A small image classifier, trained from scratch.
Model: activation squared_relu, patch size [2, 2].
Training: muon at rate 0.0032, 23600 steps.
Data: trained on stained colorectal tissue patches (NCT-CRC-HE-100K), 45211 training examples, 66.8 epochs.
Rows from block 5, named by matrix and row number. Rows with one number belong to one neuron. Each number is 128 + 32 x the weight over its row's rms, rounded and kept within 0 to 255. All counts start at 0. Numbers have three digits each. After the name is the row's rms in percent of the matrix's.
# fc1: MLP up (model.blocks.5.mlp.fc1.weight, 1024x256), inputs 128-191
# fc2: MLP down (model.blocks.5.mlp.fc2.weight, 256x1024, transposed), outputs 128-191
fc1.528 112:108153171125108120175120158124099080121061065126068138126097142164063137112128133161086183100114221118117144114111133121175128154145101089149146152126161201156112117143166143154121130108106109
fc2.528 103:100124101114108107117121108083111084145135120096192166087093133108125132083161072093152116146172113072145071153107127093100190055126099088146100130103130115129115154090107146150136116143132116
fc1.529 028:169105180146136199138056142150154117144192135129109162129083171146155124155133174142165152102171146139120200117139146144147094062094130074084167122156189148100114083191124141092061151144118109
fc2.529 029:090149108135143147171136132103119137176108134145156057085104166155066107093150139062165110110118121130113108094111138150172155152154195183134136097165097114152111140089134101144156158090105073
fc1.530 016:136192049141103137099140119118128107119112095127110130114148134072106131070161129152124169133132196120167065117170104140173154171129127126072127125095130156149120130160087104079102124089107091
fc2.530 015:128142143160134130115123189158144131134123211092131121146140060110068156175129116190107172231143118103145169114175085108132112103117139104112150098126157075101141155149132042132107115097141095
fc1.531 048:118092087131141114096167072136072162151142158133177154086156135129150127164095123155159130198134106136095164162150093157132144111078129128165118147126167097156147146158160128120105064152192188
fc2.531 044:108128096043142073111076114083115076113111141172167177149107150171119121151135160145155143125089152112176092173124139209080118093123140138142234095159112128079126094108126141089092168162170142
fc1.532 011:126119151133123195164141126116214102108110146190136134068137151123149134061108190099085136114052075115089123129147149155121147155117113118137092172130140091094130115175147109132083129089143184
fc2.532 011:145079105117161135113097088119117151167191081155123094123144122125119121099142144122160168109100164195103156119093122154133120159169120135124135155152090126142147104121116126132158097091103078
fc1.533 008:189141100138133128193102085074115167120185087099129172097075132149134155157157090210139179165141087180136136059126182091141138156115153180135141157148152141086177166097099146083165129184080090
fc2.533 007:097166155116086133173176132109136094130149140137100114136172158180153148109124127132147036158138146165122134110153148114073167102092089145117142127155158108181166131043118117108093143122115117
fc1.534 123:081056123090083086119128079172129112130092087102105104152209137132112136069116100119122119102149134080159093172150138130030074128095136091172142123181108135141137097152146211111107123132138114
fc2.534 128:122156139192153163140086109122125171113093191119122114237197123146136083148125084117155146158118178165114084089145148128108135107118174199080094132134136120174193129126129117156094125131161143
fc1.535 036:119120091169127166150123077123141124124149093169112179146120134158098170133152120096125085151110121111175121106145083138132115128132101103100127121125117136141152146136066140125197199079134074
fc2.535 032:149130096137129099141143131119082116135150144153086073132093163125123110090134147164060083124136119121159126150131135107124155098129155128095114097116112107172152169090128117134125120198160149
fc1.536 106:082130166175118122162053226125139092133128157130183126128160077113119158081099123156125098167128148105174069136130172140115135144125104135099087168152093112162161099138091159095123106131117166
fc2.536 113:134215114098135093097134152170190125136130224106116175169091149111179143170102105119137089119124139193165162058099147131162192160071143120145126125144138125096165066134130113149124182098163132
fc1.537 099:125117156151147102106160122173092159122125114098131144077111104126110116109070100156141120134123167109094101162110156140169155103128103114150144125108130092130148138119145120144170129131126170
fc2.537 097:097183111142125179095101112154053075103163161139123130142112195152134106094129082090093145138147172108122121111111126126122107185162103080147135126153116101128100057179124164089111145140108154
fc1.538 106:099098175111115146125139078126091111118125148173142092161086154099056125168134137103138158144136135109126152122134164097131164053157099093115124137085105140087112124194127091137149169181110132
fc2.538 115:087115109149130100093138123131092109144184131105066138190084078142140129134093102145138134135109167113140125183167134145117155114094132125202199134127056094126130154072120145112069129150191161
fc1.539 025:203133155132111122148102128107117109104153136130110065142129167098124147141096091099138173126180135124103111087107152100054143195147168099165161151100128156113131134176112076124146111119166130
fc2.539 021:185123132173228123100137027077105129132137163134113117121158156120129133131129121131194081160153089110153118100111129108109190116205087095154133107143135146155146068137180088065147127099150112
fc1.540 132:125142136116074140100105123141077147101080106183155101126109138078150098127076168110160169125100096125181167102147111084100125165155134143152079117105105200086129087094184127141155156139116140
fc2.540 110:122120125136184145119097066110157138130144150153095112105143110134123149116184150138104126067124138153101120114120175120203137096091150099190144158068203097147107130190153142160174105165107075
fc1.541 042:139175155182146143107131112116098116130110161178134185056116103167103161129146157133094164126050157114098141205114058115127150099167174130125102130084137100093128094085138122137150143108141127
fc2.541 051:128105070169172102104160087156113119111096105109113109097069119127070139094133161173128098123157092131170141129125022138140097122162066088188150164112098109118091108089122190133133143121132118
fc1.542 141:116080132173174093111145158179061135151096138152128141125126100112147169157111146188146121182143105151095140101118091104065073149129113108155062102124130110113118142115138156161164167123147132
fc2.542 135:136109122045183138180195132109135141128085085113029194117164171138098176150129125108063148142157141118115124120194113124041112082093144116076097149123147113071140159122110119089089114179084141
fc1.543 017:129107141091110127175141137118113096108093182111146083175121090077104123104047124119040158111155138134090098138104109106119154090155120034139128136067134081173107131138076105137111169146143164
fc2.543 018:142162173090124140093093139148095143163130122136127086141123157157158163125106074120141131163172117098172127159187137118108166171115110142185123131109158112124092154047112146120070126133137065
fc1.544 017:163194135209133099128145156068142139173106119113112160108154118077132143117108114165131097132163135153111138077093186178126107139107108050150098136141089176161034109177181162112103114166090125
fc2.544 014:129162146164156116105128156145106082149120119101151126098159122152124134128135161119125110131127112091123121076177095149197132157157109180124140067151116170061139126133086126112084142075117179
fc1.545 038:126125128157123161166153105165083122177113069136156116132077163112131154169100133147107146111106149123155102086129157135102145118118107103163152115170090115123035162232164173120092159107135104
fc2.545 037:113114171104099167124094156131135085119139133146113128169104111120109135223092140110119077095077152154142130063116105150184131120112110150148121129157175132099119131158073180128099137097174181
fc1.546 104:151160139126113144113108122138149096089125088151125162124176178080200153140158106145098096152128153125147099151136061171120138140074078092117081071131116103163067131121109134123105145174120127
fc2.546 106:133042154119104168096102139062157100141110135155135082100106143105164141141103103162118084139106106119053146108145126134140163163124154174082113105163126107108158159100165080133161101131111077
fc1.547 053:117144118140144109113123190115172125133141152133138138134063152116123142165137103145127120149190091172106100143105113085166094113131131176080145129075130129240141181081124118126128141141159148
fc2.547 044:131120182134151152153071082113112080073134134119106077105159130135179117127118207138105073129147115082163121147172102128149112103076094165129213183143112113107132129186153155074177129134089090
fc1.548 092:078097175086192128125058113188063068228113110142135154120171099167185106145098182146111107149127106130035105155039087097117166085170124119182149094120174089116083133152074145108113106101108117
fc2.548 103:103137175129114105152146103160142123152161108098127112147144120169166173181141168062126118169094135145109149189127118143149125134144113180126127124134145116110117216128119172193171114144099162
fc1.549 086:114109142124148108104123087130129157106151150121110058144096095183105129107163180168127129105150173166136113141141125140133119077070120168080175128210161143144094124152071126145112110165102119
fc2.549 095:071092155149117135100135106101128126096162098099109118116109057237095142112063132134121114083110145106111182138084146145125144143126070136167143102118103155147101101139140124154198100090131136
fc1.550 016:134128127115156149138131077119068159136182098125080101158085120076109136056066173192103140143087115130147099116141141127161088196076075178163168136128172136132100130134157119093141078167122142
fc2.550 017:154081136142128134135164112107143110101077168140176196127131096081145109153155137128105140186061099115108144148103108084152099078093129108127147144124099161047139120132104140099130062162118151
fc1.551 154:083091134123100094119155142096059096082133093107110147127148144101154091121140046153098126130085107129132121082127152102105187128077157135121140172128107132126121103118149150126135131122131149
fc2.551 134:126142134117113130148144064127130165172133129159088151053249145119140130135108131079140089082115085139136110111133121133080111124089128199135156112135164117113090103121114149125130113128140114
fc1.552 109:131158127194138125148153153163144134126120183106096075091153091205131124175145162117123078099142120158142170138196149147145160152124091117101114081167102044066136141086116099209132109180174138
fc2.552 121:123103098155160077071140097144182135131123135140122146134071140131127128107110158073130112173133184158187126123085144154088116096130139159152135137155085125185158128084128146156114143100149108
fc1.553 094:140129108121105182042128105161065105128201165107107150097087154144099143104123111157152118087093191136111124081137167175159149125182119099098129089116102127088126101147104112147160106149134136
fc2.553 090:152170148119095140126144140165120133075096125087146169197075128175102152143141087103171081107178146139149197182178169065120095176124137081124174107132147096154107109126132151109113143097140103
fc1.554 027:161113160165145087155142133153061090134115102117125171180107130099163117125137118160126103197161157132163081161092172125159130084140147124123082128130207090126067159099132122050066123144126128
fc2.554 028:134116182155163123166151125106144075165142167099112127134149158038135146164150081097130106097074132118142167114154152128101129151087064146159148067137114110096173131086101103164201139109123084
fc1.555 130:111185137095101184112179101131176151124100125066102076113120124141150101149156169138117160117196131145188120087057092135168143145215214151146165139118125100138133151160056126145123115203079160
fc2.555 112:087120084119129187123167076095110118125121129109146166175099056196101072154113145123142118108069104082088160104111107122104172110085128134142133098110174126155123174085167099179151119123155184
fc1.556 108:167135122126103107161132076119161117119155130152090077103134102147105173161126115122094100138195174183142157108179082149113112135123133204059155112166104197111153154096144175161116068115130140
fc2.556 105:165129184116132122157116138105140198106108116144100132161090085133101152073113198154131109102140154181137099093099149162118124109060159149115074062147126086139151118140141080133138168150158088
fc1.557 123:121098150190138149101161163100107116124122196103153092105073203136143196114134056104102118171120093160126103133092072173136168124120156155104108093137145134127155106058132104133165085120134136
fc2.557 119:072123104107106154114100098199181094145140201171148087105137116076105089117156185083139128102134115105153143124121136101184086120142152115145145152098096126135131117102140123153195077176093080
fc1.558 071:157094117140107165218048099162130154142101150123155104140155109039143165090167088141146070098122162102147137106173198153163140134119178112103055132101106154084165148080120145123136151102107118
fc2.558 070:161182090145122127130116063132103132124092163101123103094091099083068112119103151147130134100102089119184109138000113149138097166122118101145138155096145081120147090103146068147137117131110091
fc1.559 071:175123106081110151097138082121106162151075137036147165123069134131075154150094149115143154105129124084205122095108089129102130100163114159154138162147226099162125185128099187182106118136105134
fc2.559 084:064203111124135143119083085118156106146149172091089167200184113152103081163164179144051108135139108140098136069158117115132072139083098087125192096100067108117134175119100157131106113149121115
fc1.560 112:123167142118160148084175082113083125117130163163106185042121132133116152130147108154129148137181138120118135089123167123078134137130138181132174143147125062191146166162106097099099111146101127
fc2.560 126:152109130144139146083122133160114170101134087151067150134118189101132145186149099103140132122116118150149111130137132135157102092173189146123113176062122172110140164169099081136194089136203145
fc1.561 018:187156127123094174179103143164134165129095128159102124166120077116154160129104092121116100138163110095200083107104161120155114139114130160103120073207104186091135149118135135160041185144152139
fc2.561 018:196205105157149119138083118158170136120076139099082180175094145053107102142127137144086105099099109174155166124119162105143122152153109103136112100131077156146152102122147136141161197153127116
fc1.562 010:167121077119168134178135141075127099166121120149151126113133158116150171132119125152163155134084185093090120159172111110102101165154088095136117109103247143106101148201094072107101084083106127
fc2.562 011:106124148114168119151153134150080125184141107164144113097088125174073117122128153162138108104137131138130118092122182131141083115146095206162168092090104088121065156093147168130159098110093079
fc1.563 016:151080154175178168136122045143128091162099102090153132126108118172122175153099153123161176118128112091109135191146106116194108102099086106119119156159095098147130104115138122150124146082169142
fc2.563 018:135144088150140171102149146147121149153164134135111158110111124103176165095120150099135192184124079122118148077110108068144188144125152155174111168103131152086082123073096065131096114122115087
fc1.564 082:116171133165172134121142118084157132120123106153115138136118139175093124127149117124152196132130108111126135169160077117112134123155158168112155108172198139143084105190074142142154166104062122
fc2.564 086:081123154080107118053089124126138071085093094144169095127078160140156141095120186126106103088107120070124143114184137092187101126193100173137091147180103171152140066141137170102115125114158139
fc1.565 017:117181167136108177110115137165163235153135109136156180153148146114129049107124201064116115158121076123184159137162092088135162164131124059179113128083128120114133123108154156136096117143127092
fc2.565 017:128120076143155165131111099136074131133106149123126107117130134106148167136118161170116135052129107139164137115121097100086155166161142121156104073198167169203113122130141133152098175187110101
fc1.566 029:138119065142188110130131103133102131184125128184059128166143066125171141091079172157149164092142087147118097162136169158106107107166107126120158121120174159153118130193130099151101129093109069
fc2.566 029:149149135107147139081158122135065051207129118119122141076100153115167112121081146120161153111107120083151079113130053074180107145166126164130110178080062198069035169090130175127150104130175103
fc1.567 166:158104145158139066146091120146148180171124157115124163126166172117188097123107094072141131137064076166120065143134137106105135035096068123120137116113128065102168135123114147120139146116123138
fc2.567 138:093108135087115082109148159167161097146148085069178163057090093082116149123083162097113133159127094137144172112172192163104175099089127091056146159100163153137159123113081145125159170138149104
fc1.568 124:145093102111116129104118146149095147049079133139149124130160127090133161197151172209167078123129139154120099145167120114111112159121172107093145095136138160162109148152117189107137095131102191
fc2.568 135:117116120115100167159093000131085097108153117114143112103111123099205120105110145124127112164097117101132134101164129122104121127103165089127137119149124128167140149106122132114131163159121115
fc1.569 107:162136146122155107173161156127067105122127179162169181185172110146174092172134190079107114099184116188145165189083180098097136142168132115207133143134123077143148152168098102126097106068160123
fc2.569 105:092121116140158077174129111116102161147160157175161150156129138137160142137172158146114082155153120133111118163152083118069197063101158101116145121162126156115135180103075113118112161132108111
fc1.570 124:162075070078113136142135136144091083068136167124123117092136097151157159218124195148174091133154136159126169112087069162149183108051131118122109093187132155126170143152111089166083140129154132
fc2.570 126:134098098091146104098123099163090112126178168095169148161101159135171174079061155125118128172127152127065123098137109089157111099149073094083146234144080079129094092181145143139105121154127105
fc1.571 136:098122143162146099057080124143113149088131154103151118108104162097136126151135100094166127142138085109111188124140077122131130081139209079131097106131103090170148125127147120114105116074120064
fc2.571 123:119153140160150168087099130120133148091094099131118094143145115138164180101106119132118202103121146087120076092128125163134101129169188094138164161098131172137176192132120087109178228109111157
fc1.572 114:167073158186108157173049154162145124096175090125132163128161159113138120101165143107177143121136139147168138120140103148134225084144157164115139130101121084122131146141093043070178162092164113
fc2.572 127:167117097159049141172148135137092134097107120134135106185104131134098122125119164139174121194160126224123186132123161079160133136114146117156103158143187109141103099114105046125117152122095106
fc1.573 019:091079079069174132127104114111164122125117055138138113088086113130130088126090106180147120160144097170103125127118163156151142111120107111151068110145144154140087172157120129133167135094156117
fc2.573 016:190144163082154129155119154181093122116119141090170131112140128143158115087071160102112063147147144130163118179141123115165158211127163110101084144158117104156170046144147120150093162130114111
fc1.574 064:107169132095136093218128103137155166108120101131167084130184151175107122164154125109159104111180096152149176113123136068086181033099098130096116109075109053123120108192143123129073144139114142
fc2.574 069:141136158130114080142110119147141163133145149160114125161073074157109151071113123211098124132122102132164152160193116137166160146133173032163144115127100157118123043134170172134161122172126136
fc1.575 118:141183111149096169105130165142104091091099121124187059156102120128152185100139143104154072141116066146139123093168122085108144118109123084137111108125110117161157123169110144153145097115119131
fc2.575 150:133135157089109148094063153116089156108130163145121124140104081143202161136159118152108188092144116111155140106000147190072104124100135177136134119136102117065142147136082112125146154126151191
fc1.576 132:117108128113139075142105155149155106105081147134169116098125135185084126080124105152110065094099147105167076163154113152105102159146140144081149084131156160150121108089128127119162091156095158
fc2.576 143:127134125096181124114106148114065068155079113076089119081148132150101141177124101130153138143153135116140174112042125148117105110120129057117152141093072124119149107080136131137160151133080080
fc1.577 121:142139164125134145169128158142136171107174082136087109096193150082174064120119145111099131142116079109145165060159191111201131161165168096138173148175145139110164121156115127155077135129104131
fc2.577 142:163134149138150201136101106160136143127087125135150158145157158153158117155112169099060134063081150135155133148081155132090161077126247198126125138091139110079153187066123154117155157142132121
fc1.578 111:140143140120106150148132149098111117145128145084227098151118167153065082173165080119188100106135147103165096155149119073105190169114109145133137104187139129114147102176148155127149083127134205
fc2.578 131:087194139103155160173119150184199098081163135156097141122184124203179167104226115121164097179144131086131102101117117169153166117137109112143159118160116140137102079110117120074062194133118148
fc1.579 046:124176126087052147077100113087122150116092155156101167125079190145092159164091141132147141147110120053151079191138105143064125189136099097154119114137100142179117109170140143100066152160129169
fc2.579 054:085112081146098132138116132114127137122114057154094145154152172168087071140091140125095158176132142123110172099132130105169094162096152221121088148193075127121187103087206143118122138121089108
fc1.580 110:144119176130181150179123185078163143097106129103086121106048133191114163106147160150145156089069139117140107135106104105125174127125094136111095116116130073180117085149073118097149127117134144
fc2.580 121:133097121188147139113152101121102103127109077117111081117101121140089141144193117160183092103151146145178120082179099178141196138104150142161146064139133086090138152111116131103184144095059131
fc1.581 072:129082138194076167103135147105138097148157108160112122104176125160083161177097147140133097092121147109209079065084152106120099138141173068133124140112204122136151090110188101149114126194147092
fc2.581 084:110111129158091128115141124094089097131074120091151079116098167121125068104150071160146128121108128102098122154161108123125085109176209147139079065167082195111143153118154070176110126103167127
fc1.582 088:087143099122121144157132107116096091137119146133131091140128175106116146142124097129115164099104209143064118169130195153135068156115146100164166152094238171115130117130110109096085152195084113
fc2.582 102:121179156110165093172151126086070125099100191100098112108152148150128136169130074116143102193126144066124140097137130124159062130132109116093201103115107110075090132137121114117120131120129067
fc1.583 106:106174109129117170145119173085055160165121163106165186159135068101135135159123068079099114094096118163164143113135168187119102117134149126104148167105171075161175132112094105111137096139114088
fc2.583 096:084180133121129132172170137087097169141149086126121079152135159093090136068140109090116110177139089165129162188116101089159119112147171050131143181170127178142118128141116145140098164100165144
fc1.584 022:157170178104108171104166125126153159125144151120147152105103079127128091127156133150140112149095129142116104129113132102197126204114094106128167135151103119132032062187094138136074044111134131
fc2.584 018:068133143100121165123118093184151114121187154121066153148120164136154134098135153162147124043138091056122135146201169088178154153145134150213148156119124139072118113114119148091123166094135176
fc1.585 010:134124176124141031157132097039140146150143122133078112136123122095129146066165154117144140159156157111119173124124117102105119145105175088155164130132163127128174119173152091117068117121122128
fc2.585 009:097156154109136118130097138098119145190109110113093138135214135142149111095136141082162099111163141118165157110129169189164123106138096138131058172054132141120089077173139125151150147153103118
fc1.586 047:160108127113218121154150108134105072155152126136143136128128097133094124150081129148099102184161158114159139148112185131167198083134175129089131158144166118113088091132145128105067157115128176
fc2.586 048:106136182124135083156107117114163112131120190140131087102104165152094164101191112054182120124119127144177139113067128153103153194113050166111196111178075126172152081118138098139176174128111115
fc1.587 118:119146097180097153136116126169152107104093111096113163134106141074173087150171159126116135127051154155162092073148148112136101161084160199134133144149098124171188111125153118108097119188133155
fc2.587 110:115096151105097064178130138102135133144134135128098155103200134140086134145170082119136126111140163101099104099102133169143097110032169183096108087096142102159148086119123080116190124082100137
fc1.588 090:165155150116126098095134117164140164099108083141153156096160133146199155120220177194084063189136083095150119176163091139107134111105142132154147143113131113150156113149138102084133139153109135
fc2.588 089:115098164109145130094133108111131124121128127082110152144178109156193119142119137204042140092177097122156130138122103107169170172129170139090085091156105098104205158104149138103139132123107120
fc1.589 104:106113181164139138111066172107149085153114107132179087113136043116121154101114150117134185146136096125118111113105089062138174100139134134115119134100133128132151130085132113119142187134143163
fc2.589 109:161133093127109097132147179129106106106097095120081109037115097131144095156173172165144142137162170123099110102071093109138141118121115131096100120141130136135104077105106141185108102084188215
fc1.590 079:177156172134121122159059165113132132159101139121083152142164177146142172103133110171097116154099161092070109154130125054140157128128142119162083132122152108167080118125135203138045123149133152
fc2.590 090:143155144170141165125161121160137115113149142119119127116167124127215107117136104128205120175113175156115158124168134124196119075138103102134116147157089170122095112074136092120105148103129090
fc1.591 118:149125129069143148066148144219138169176114142129158136095129128098155140103150154163109143212127175110105129122130079171148099115082149162069103123156157122089155136124136140153114160172062140
fc2.591 128:104156133210130137132131103136138143071123146118101113127088123138148087228126110098120103090127173117155071177123122113158130153103084142137153122122091091098163155152105150163088113125145166
fc1.592 083:142184070145131122087127145160131105125139144167128136119143098159099098133077168137143081110093143149143115204142135095139094132114102137102144102169122157098128102117157139129153172122023064
fc2.592 079:125131079162164092103127123086142130176142108129144159094111125143189100151121128131130171110140126023120113133154079168109111139101112167170165107131106070119122112071089142139127134130178112
fc1.593 139:097115144146163148151126146153135131054140175123154116106088140214094134088134126159138166084115151103123132112188107141081152184151135119114200129137160169158074080183094120166111118099089089
fc2.593 154:144089107075192130132147171118165115102054144099068139114141171193102141112101059173140103126087145129144124155116107102073169151174179131193107115145087142117143134139157127221122155130140147
fc1.594 104:143036151131163057141140148119126106162082164154129091161139123116097123124094168163111084161153132190089111152136155164101117105140155113170122169176119113154148147114198070129185141102147104
fc2.594 102:114142114137121126135105138137129152089138112108175188131121136155162057144167104137075111127097140170107144200134159097099084190088137164145122129144145136100116133144164173148087132074105128
fc1.595 133:104125109176093114176150103124100078129104157113077103099117143081154135173198107058158123049101147086152152136142116165139157167117122144123168131146113136101141116138102143153176143142138050
fc2.595 157:130107152122138119107064135097147126153128145135142103112120115108168115131149133091171093120148130113125131099172138102123143169143120060111138122097121112161025117169118133089098140124164103
fc1.596 114:105093128138132116113123147079111145166144165081092182098053136095051129162122173125169055136153048178137166095126108145148132135146107132105035172154092098200133114112060145127185060114165114
fc2.596 107:163194121151140133099082187112138122110205202133106156095118102069139106160141130110112094120110086077159109130160157070185145129120091152075169170145088144108160128155136115115107140097082103
fc1.597 105:131131154144096154084106075117113109114159135134105085131162109126078105165105170073171190134107175134114105148118146145114177104144129124158154049127143101142135074186154140065139202169161118
fc2.597 118:141128074142160129131184141101079138123121140135074189161087154150117094111124079151171121176164133141119204106064143130152121105154119136136081125161123181198050115111158121153131138104116142
fc1.598 035:111151119116031126092130146147108129084121017082144135078128145173148146173089110137195111116080153108172137158124148121102144102153129171133068165126156133141108113067140092129111176134145186
fc2.598 033:066107135116034145153144138086135089099164139123162104158135138096116092140241120110106149151110095145140169070107138145196173132153078097136126137109125082179180111153087081150102110141135159
fc1.599 062:137097164133120087107146174101156119100078161130145100117108142111109110150183111123122155090177096136125150162157170138220097112089165131050113080065175068169128145121184139139141159195134129
fc2.599 059:110187137097121131124141119130061140119143086124125094142187145136088109106136047139075134192132111138180131192153127114089136118148140120144142157156083131166118137134108119114139111156176150
fc1.600 113:111180123145151120152138122138149097106157197068100100145157150148191104072170090148117102126082133189196158146151147103106103159114119152135088125090178143125174080123143155108083100137150140
fc2.600 107:143132132094125117138120050196135120160077121128187107120101153140090092127096166124151159119148111081124097135104044129131091137128142126154210139128143129185116165105133045120178110049151144
fc1.601 120:153106190114114099126133122118043160122131084126104099138104129130117126106114069151157092090080129157147075094121121127159075148044102158163133102100107182171142148127155147107120186092211154
fc2.601 120:111171150126196100156143118136126083114141126104114161109153146134123125145128110071139095141136121196188131130173139147106167101124118094152116088108065151121121196111159147100130124157160145
fc1.602 013:135152165097101191070139138144177119071134121126135156154104092083101161062121126120128121117136108187162116143145172118157146157169110167132114115109133083135142148144110126139166133170112099
fc2.602 013:104134081118125161037145081080149134148103165107150115198081071141086140121119133123097144086100149111080146133154149042116088104158137168170107084079109155093106134097058156174121156096091176
fc1.603 113:067127125114096137114183104135173079138131145099102110182122178157111163080118091155104138115100111162131125127128087079156103067132161123181146138133091095129147144110131151165109139117107180
fc2.603 100:190130149115126141123137068142114109125126156159124074129145133183142139136119109114111162094112115146073125128130097124131169108137143146064147143134126130140081163139143171182106162087109176
fc1.604 102:107169079109063125149175123134096083185149182148100167144157152159123120088080156115167072062146126142145124143116134152115088169146133173105166092159100083103092106121138085075120111111055061
fc2.604 098:123134133175110068149119074135153125197158147098089118160146147117098108122074112134127163113161096129146201138152127101101153118120128113138168129136106135166145160132113158187183183135129129
fc1.605 116:159102090171170145139161130133106061163134108164125121112135100152108179151162082153133097140148144213201143119128087100098175127143154170157130128117102135128118125139141161147138177088143117
fc2.605 114:145125113157106121098151142125104090125156110130147058036188198176083167140125129128089208136138138139073144113169130079096201141085148161141097064070149130121122121152076136131149066144139103
fc1.606 096:131160196055130104119156189088165131110163134111109141107147149058094115193141183159176165145117148129071162088167132129085134129140139123096154130089127101128162175121086168082183127130133132
fc2.606 099:122150156105160152189126139119143106128106136150057174101110134123116101132122173112140159126118164094116149185166119132068129158107131132115085091173121126098129133130105064135130156106082124
fc1.607 114:209146125093096147138133151087121098154129109255182099094086131084084141122097155100161178124098135163127111124149145101115159146102182158165091119160186138145123194078118055105142063085117132
fc2.607 133:119143165121148117129179146123125132103116086166094132149117147160131139119165136106101165185152157102141096111172153087122171063146127105114095094202087121125142096083160177126074118125148159
fc1.608 130:112119106162125124072137161138160146102194055126113152159144152186117101156109129128139143117189118148112161124045194135109080116164158086125159141183120138075132106111135091160184061180101057
fc2.608 121:135118133129118126131123140121102152142138117128160105149097115145160131119147103092088112116148140135091118090070153126122135084085138119062159169122172124196110155185150138087125121176136095
fc1.609 117:135089130105172148154111128082196082103160143115109146128128123106104120154059134104132129154118177161128119173108131126143111133078156112092079118149154112121162138113169129086166104159106125
fc2.609 102:131111163138015094104121185140127107189151113117110121140122136138105099086102157130036131074153159114144138080167159187111085093102063141119103108088146149154079153174123090164099131151107146
fc1.610 143:165131166127155148143103142096129159091107143167101157119090111083119096141150186086156116037130142220076133140157156172089171138093191131107133075118155121147136124166086113172120142126165127
fc2.610 133:109131132083148128137157152138130117089151142136106128068176122105071094131113100106105096133120177135095108119140140139173148100130136083093147156105075166099148111123143135138151080115129095
fc1.611 125:136115125184114105080150185169128077153105099139189153163165109115079118147146139105143112110144150188135181120110091114084119115091101125135115110108097065114135118112109135111203131138143185
fc2.611 112:130126121153153131167205135112153208108065118137035137110155083216095147158141151097052128146107093155141138146133187127135114089156099142171143176125105116098141120156089134132140166134133181
fc1.612 135:109124143123097135131116095137141142125097168122073146150133118136136125115154240143124198114038131135114122095192124107113134163143139202167162100119090132134104121174119151097092131179129084
fc2.612 137:180096184116117184137118161155108117137123112076201180062132102098096128175184117106147172093137206136149115089118112132149138148065103130128151143114110167105076118131088169145156122056129116
fc1.613 080:173130128121158162128117068153095158150090167096142148109160132144083099117151164193068129195131044113109139149083139144159086141115198201134130152130170131169151152111051156119097151107132141
fc2.613 110:134116110141143107144098168168174122101161166105102151109162154148136176186161141095157136088161158173130136181094187157158118139083102125124151148140106149115126134200125139154157082125170156
fc1.614 117:121146087213150116134113114108114164110172122153132117126141051144090125131094122136150199201132094163105091123108141069129156127133171074126187093148119106187068152186125131158099115135100113
fc2.614 138:133122140160139140094134126134120081104147114154099112078118146120142101164097193211140122106107122092096134136139072074153091109149134128163126108160138169060109120120112174126132112145189140
fc1.615 052:115056126098120192194124111083192077079073152120163173110096138141111106110136099115085149111170186146111148161124143139152077098130156076110080103128138113142170162077149140111127101129130152
fc2.615 050:141121137159073139078136132128113132158154172095093099139047120161129134153097094140161147086129149138149124181086153089184129088134143080193182120144070118142145115135138154142126123118142135
fc1.616 123:140157198146158122127139131090099150152164164134095154152180105122094120095134020130125130079078130111165096103117099147108104066098163154114123087124111100055155091128137119089131171111108114
fc2.616 123:115150080134097140172132162108112146105117116099065154058164110108060154113141114132081124141121095074146125120156104123193148111121088159154196105143146119099099112131128132144099120139152189
fc1.617 096:167141120111124120157151135108134134088134089108115117173105110110121152193086238099104110122180127117120069133111069128176135055153133148154166140124138101144088107124191129186120078115086119
fc2.617 117:116117138141165136189146099105147141109094067130104130191163140108170093119108112146146121123144112122160124131118117098100142130112184177139139065148137110126128117143129120123129097151147114
fc1.618 128:183165205146116141084200168142076107088148109130162147111153124132096130155155056168161133131136110118118073144112111099121178153161157130085114111042127108128168099093064195105176149160115158
fc2.618 136:109193085149133140156110122101140114134145088101065153088138122174125140082140088113157119173133161084150166133245139151137181071132113178097133141183097068127093015186103153119177161151161131
fc1.619 033:113096144125157143163116147077107156111136130110173110094060099127088114140163126165140141130134130113133116116084181167159118119094076135127146095167139127160060128127190091126126135108106086
fc2.619 035:141069165145117145135202176131131115148107109163149137088097119063081090122151142082124105130068115177140100083130117211100101123112186165117133129157117119134145169083097131116184075125168123
fc1.620 122:097145131144158133089113151120142096121113121145158159137127061110108122161098159173158168146096145159098128128109121132139170155144158126126170104184142142134113129150087126168146127154111124
fc2.620 109:206123103160162094111174111160163106091062112098121136172142116128116115129147159124141127112171135135137134176126073089098142075138096051145127145100148128102087090153090137157202124104098115
fc1.621 008:139089106145218096121121131079032137113181177076057103052123158104073097076063148166073146125173141140151084149112104120106149096117124127160122139148134120150148082133114222105134097161133145
fc2.621 008:107163153179159086125174102113141108134124161088181142097190119088187088140097184159122175175113133111099126131152084176149139156075151136087107124174088144086118084164121171121144116129162170
fc1.622 116:106086183056147100141177118134163132136129071138132094137090142157127070120143134180113069190131094148127163147082175162128099101132099185167098107177137118115137105134088167160206142126072183
fc2.622 140:077163157098114097170142075128183126120173194142118157134124096136076100161177137123107140189186100165155135142138099075142112091067090088144160142113074117083093119190116182116130163171114135
fc1.623 060:094131144092087144116163089143128187111176172129072143209141199117087133173157118133137166132172160086182143088078067117141123116114146119105166116110116153155081146191126132116129112179082057
fc2.623 060:066175108075090092100130124094115182154098127108157108171125090112102161129086146169174123113095175080140061131145134134169161162110143149136152103075125111142102106062152170129088119110127168
fc1.624 161:110113102118141104156190151168109097123123119128129153048138176100044146155162107113178120137050161134133102132098124149113085198168105141093127094088119129085124090055183071130151112136138121
fc2.624 125:108130174074105076184123157121158169115170189132142098125111105045144143092203137152153151105152115110145115134142089135072091105083099125090178140122160099067169105172195167176118156133085116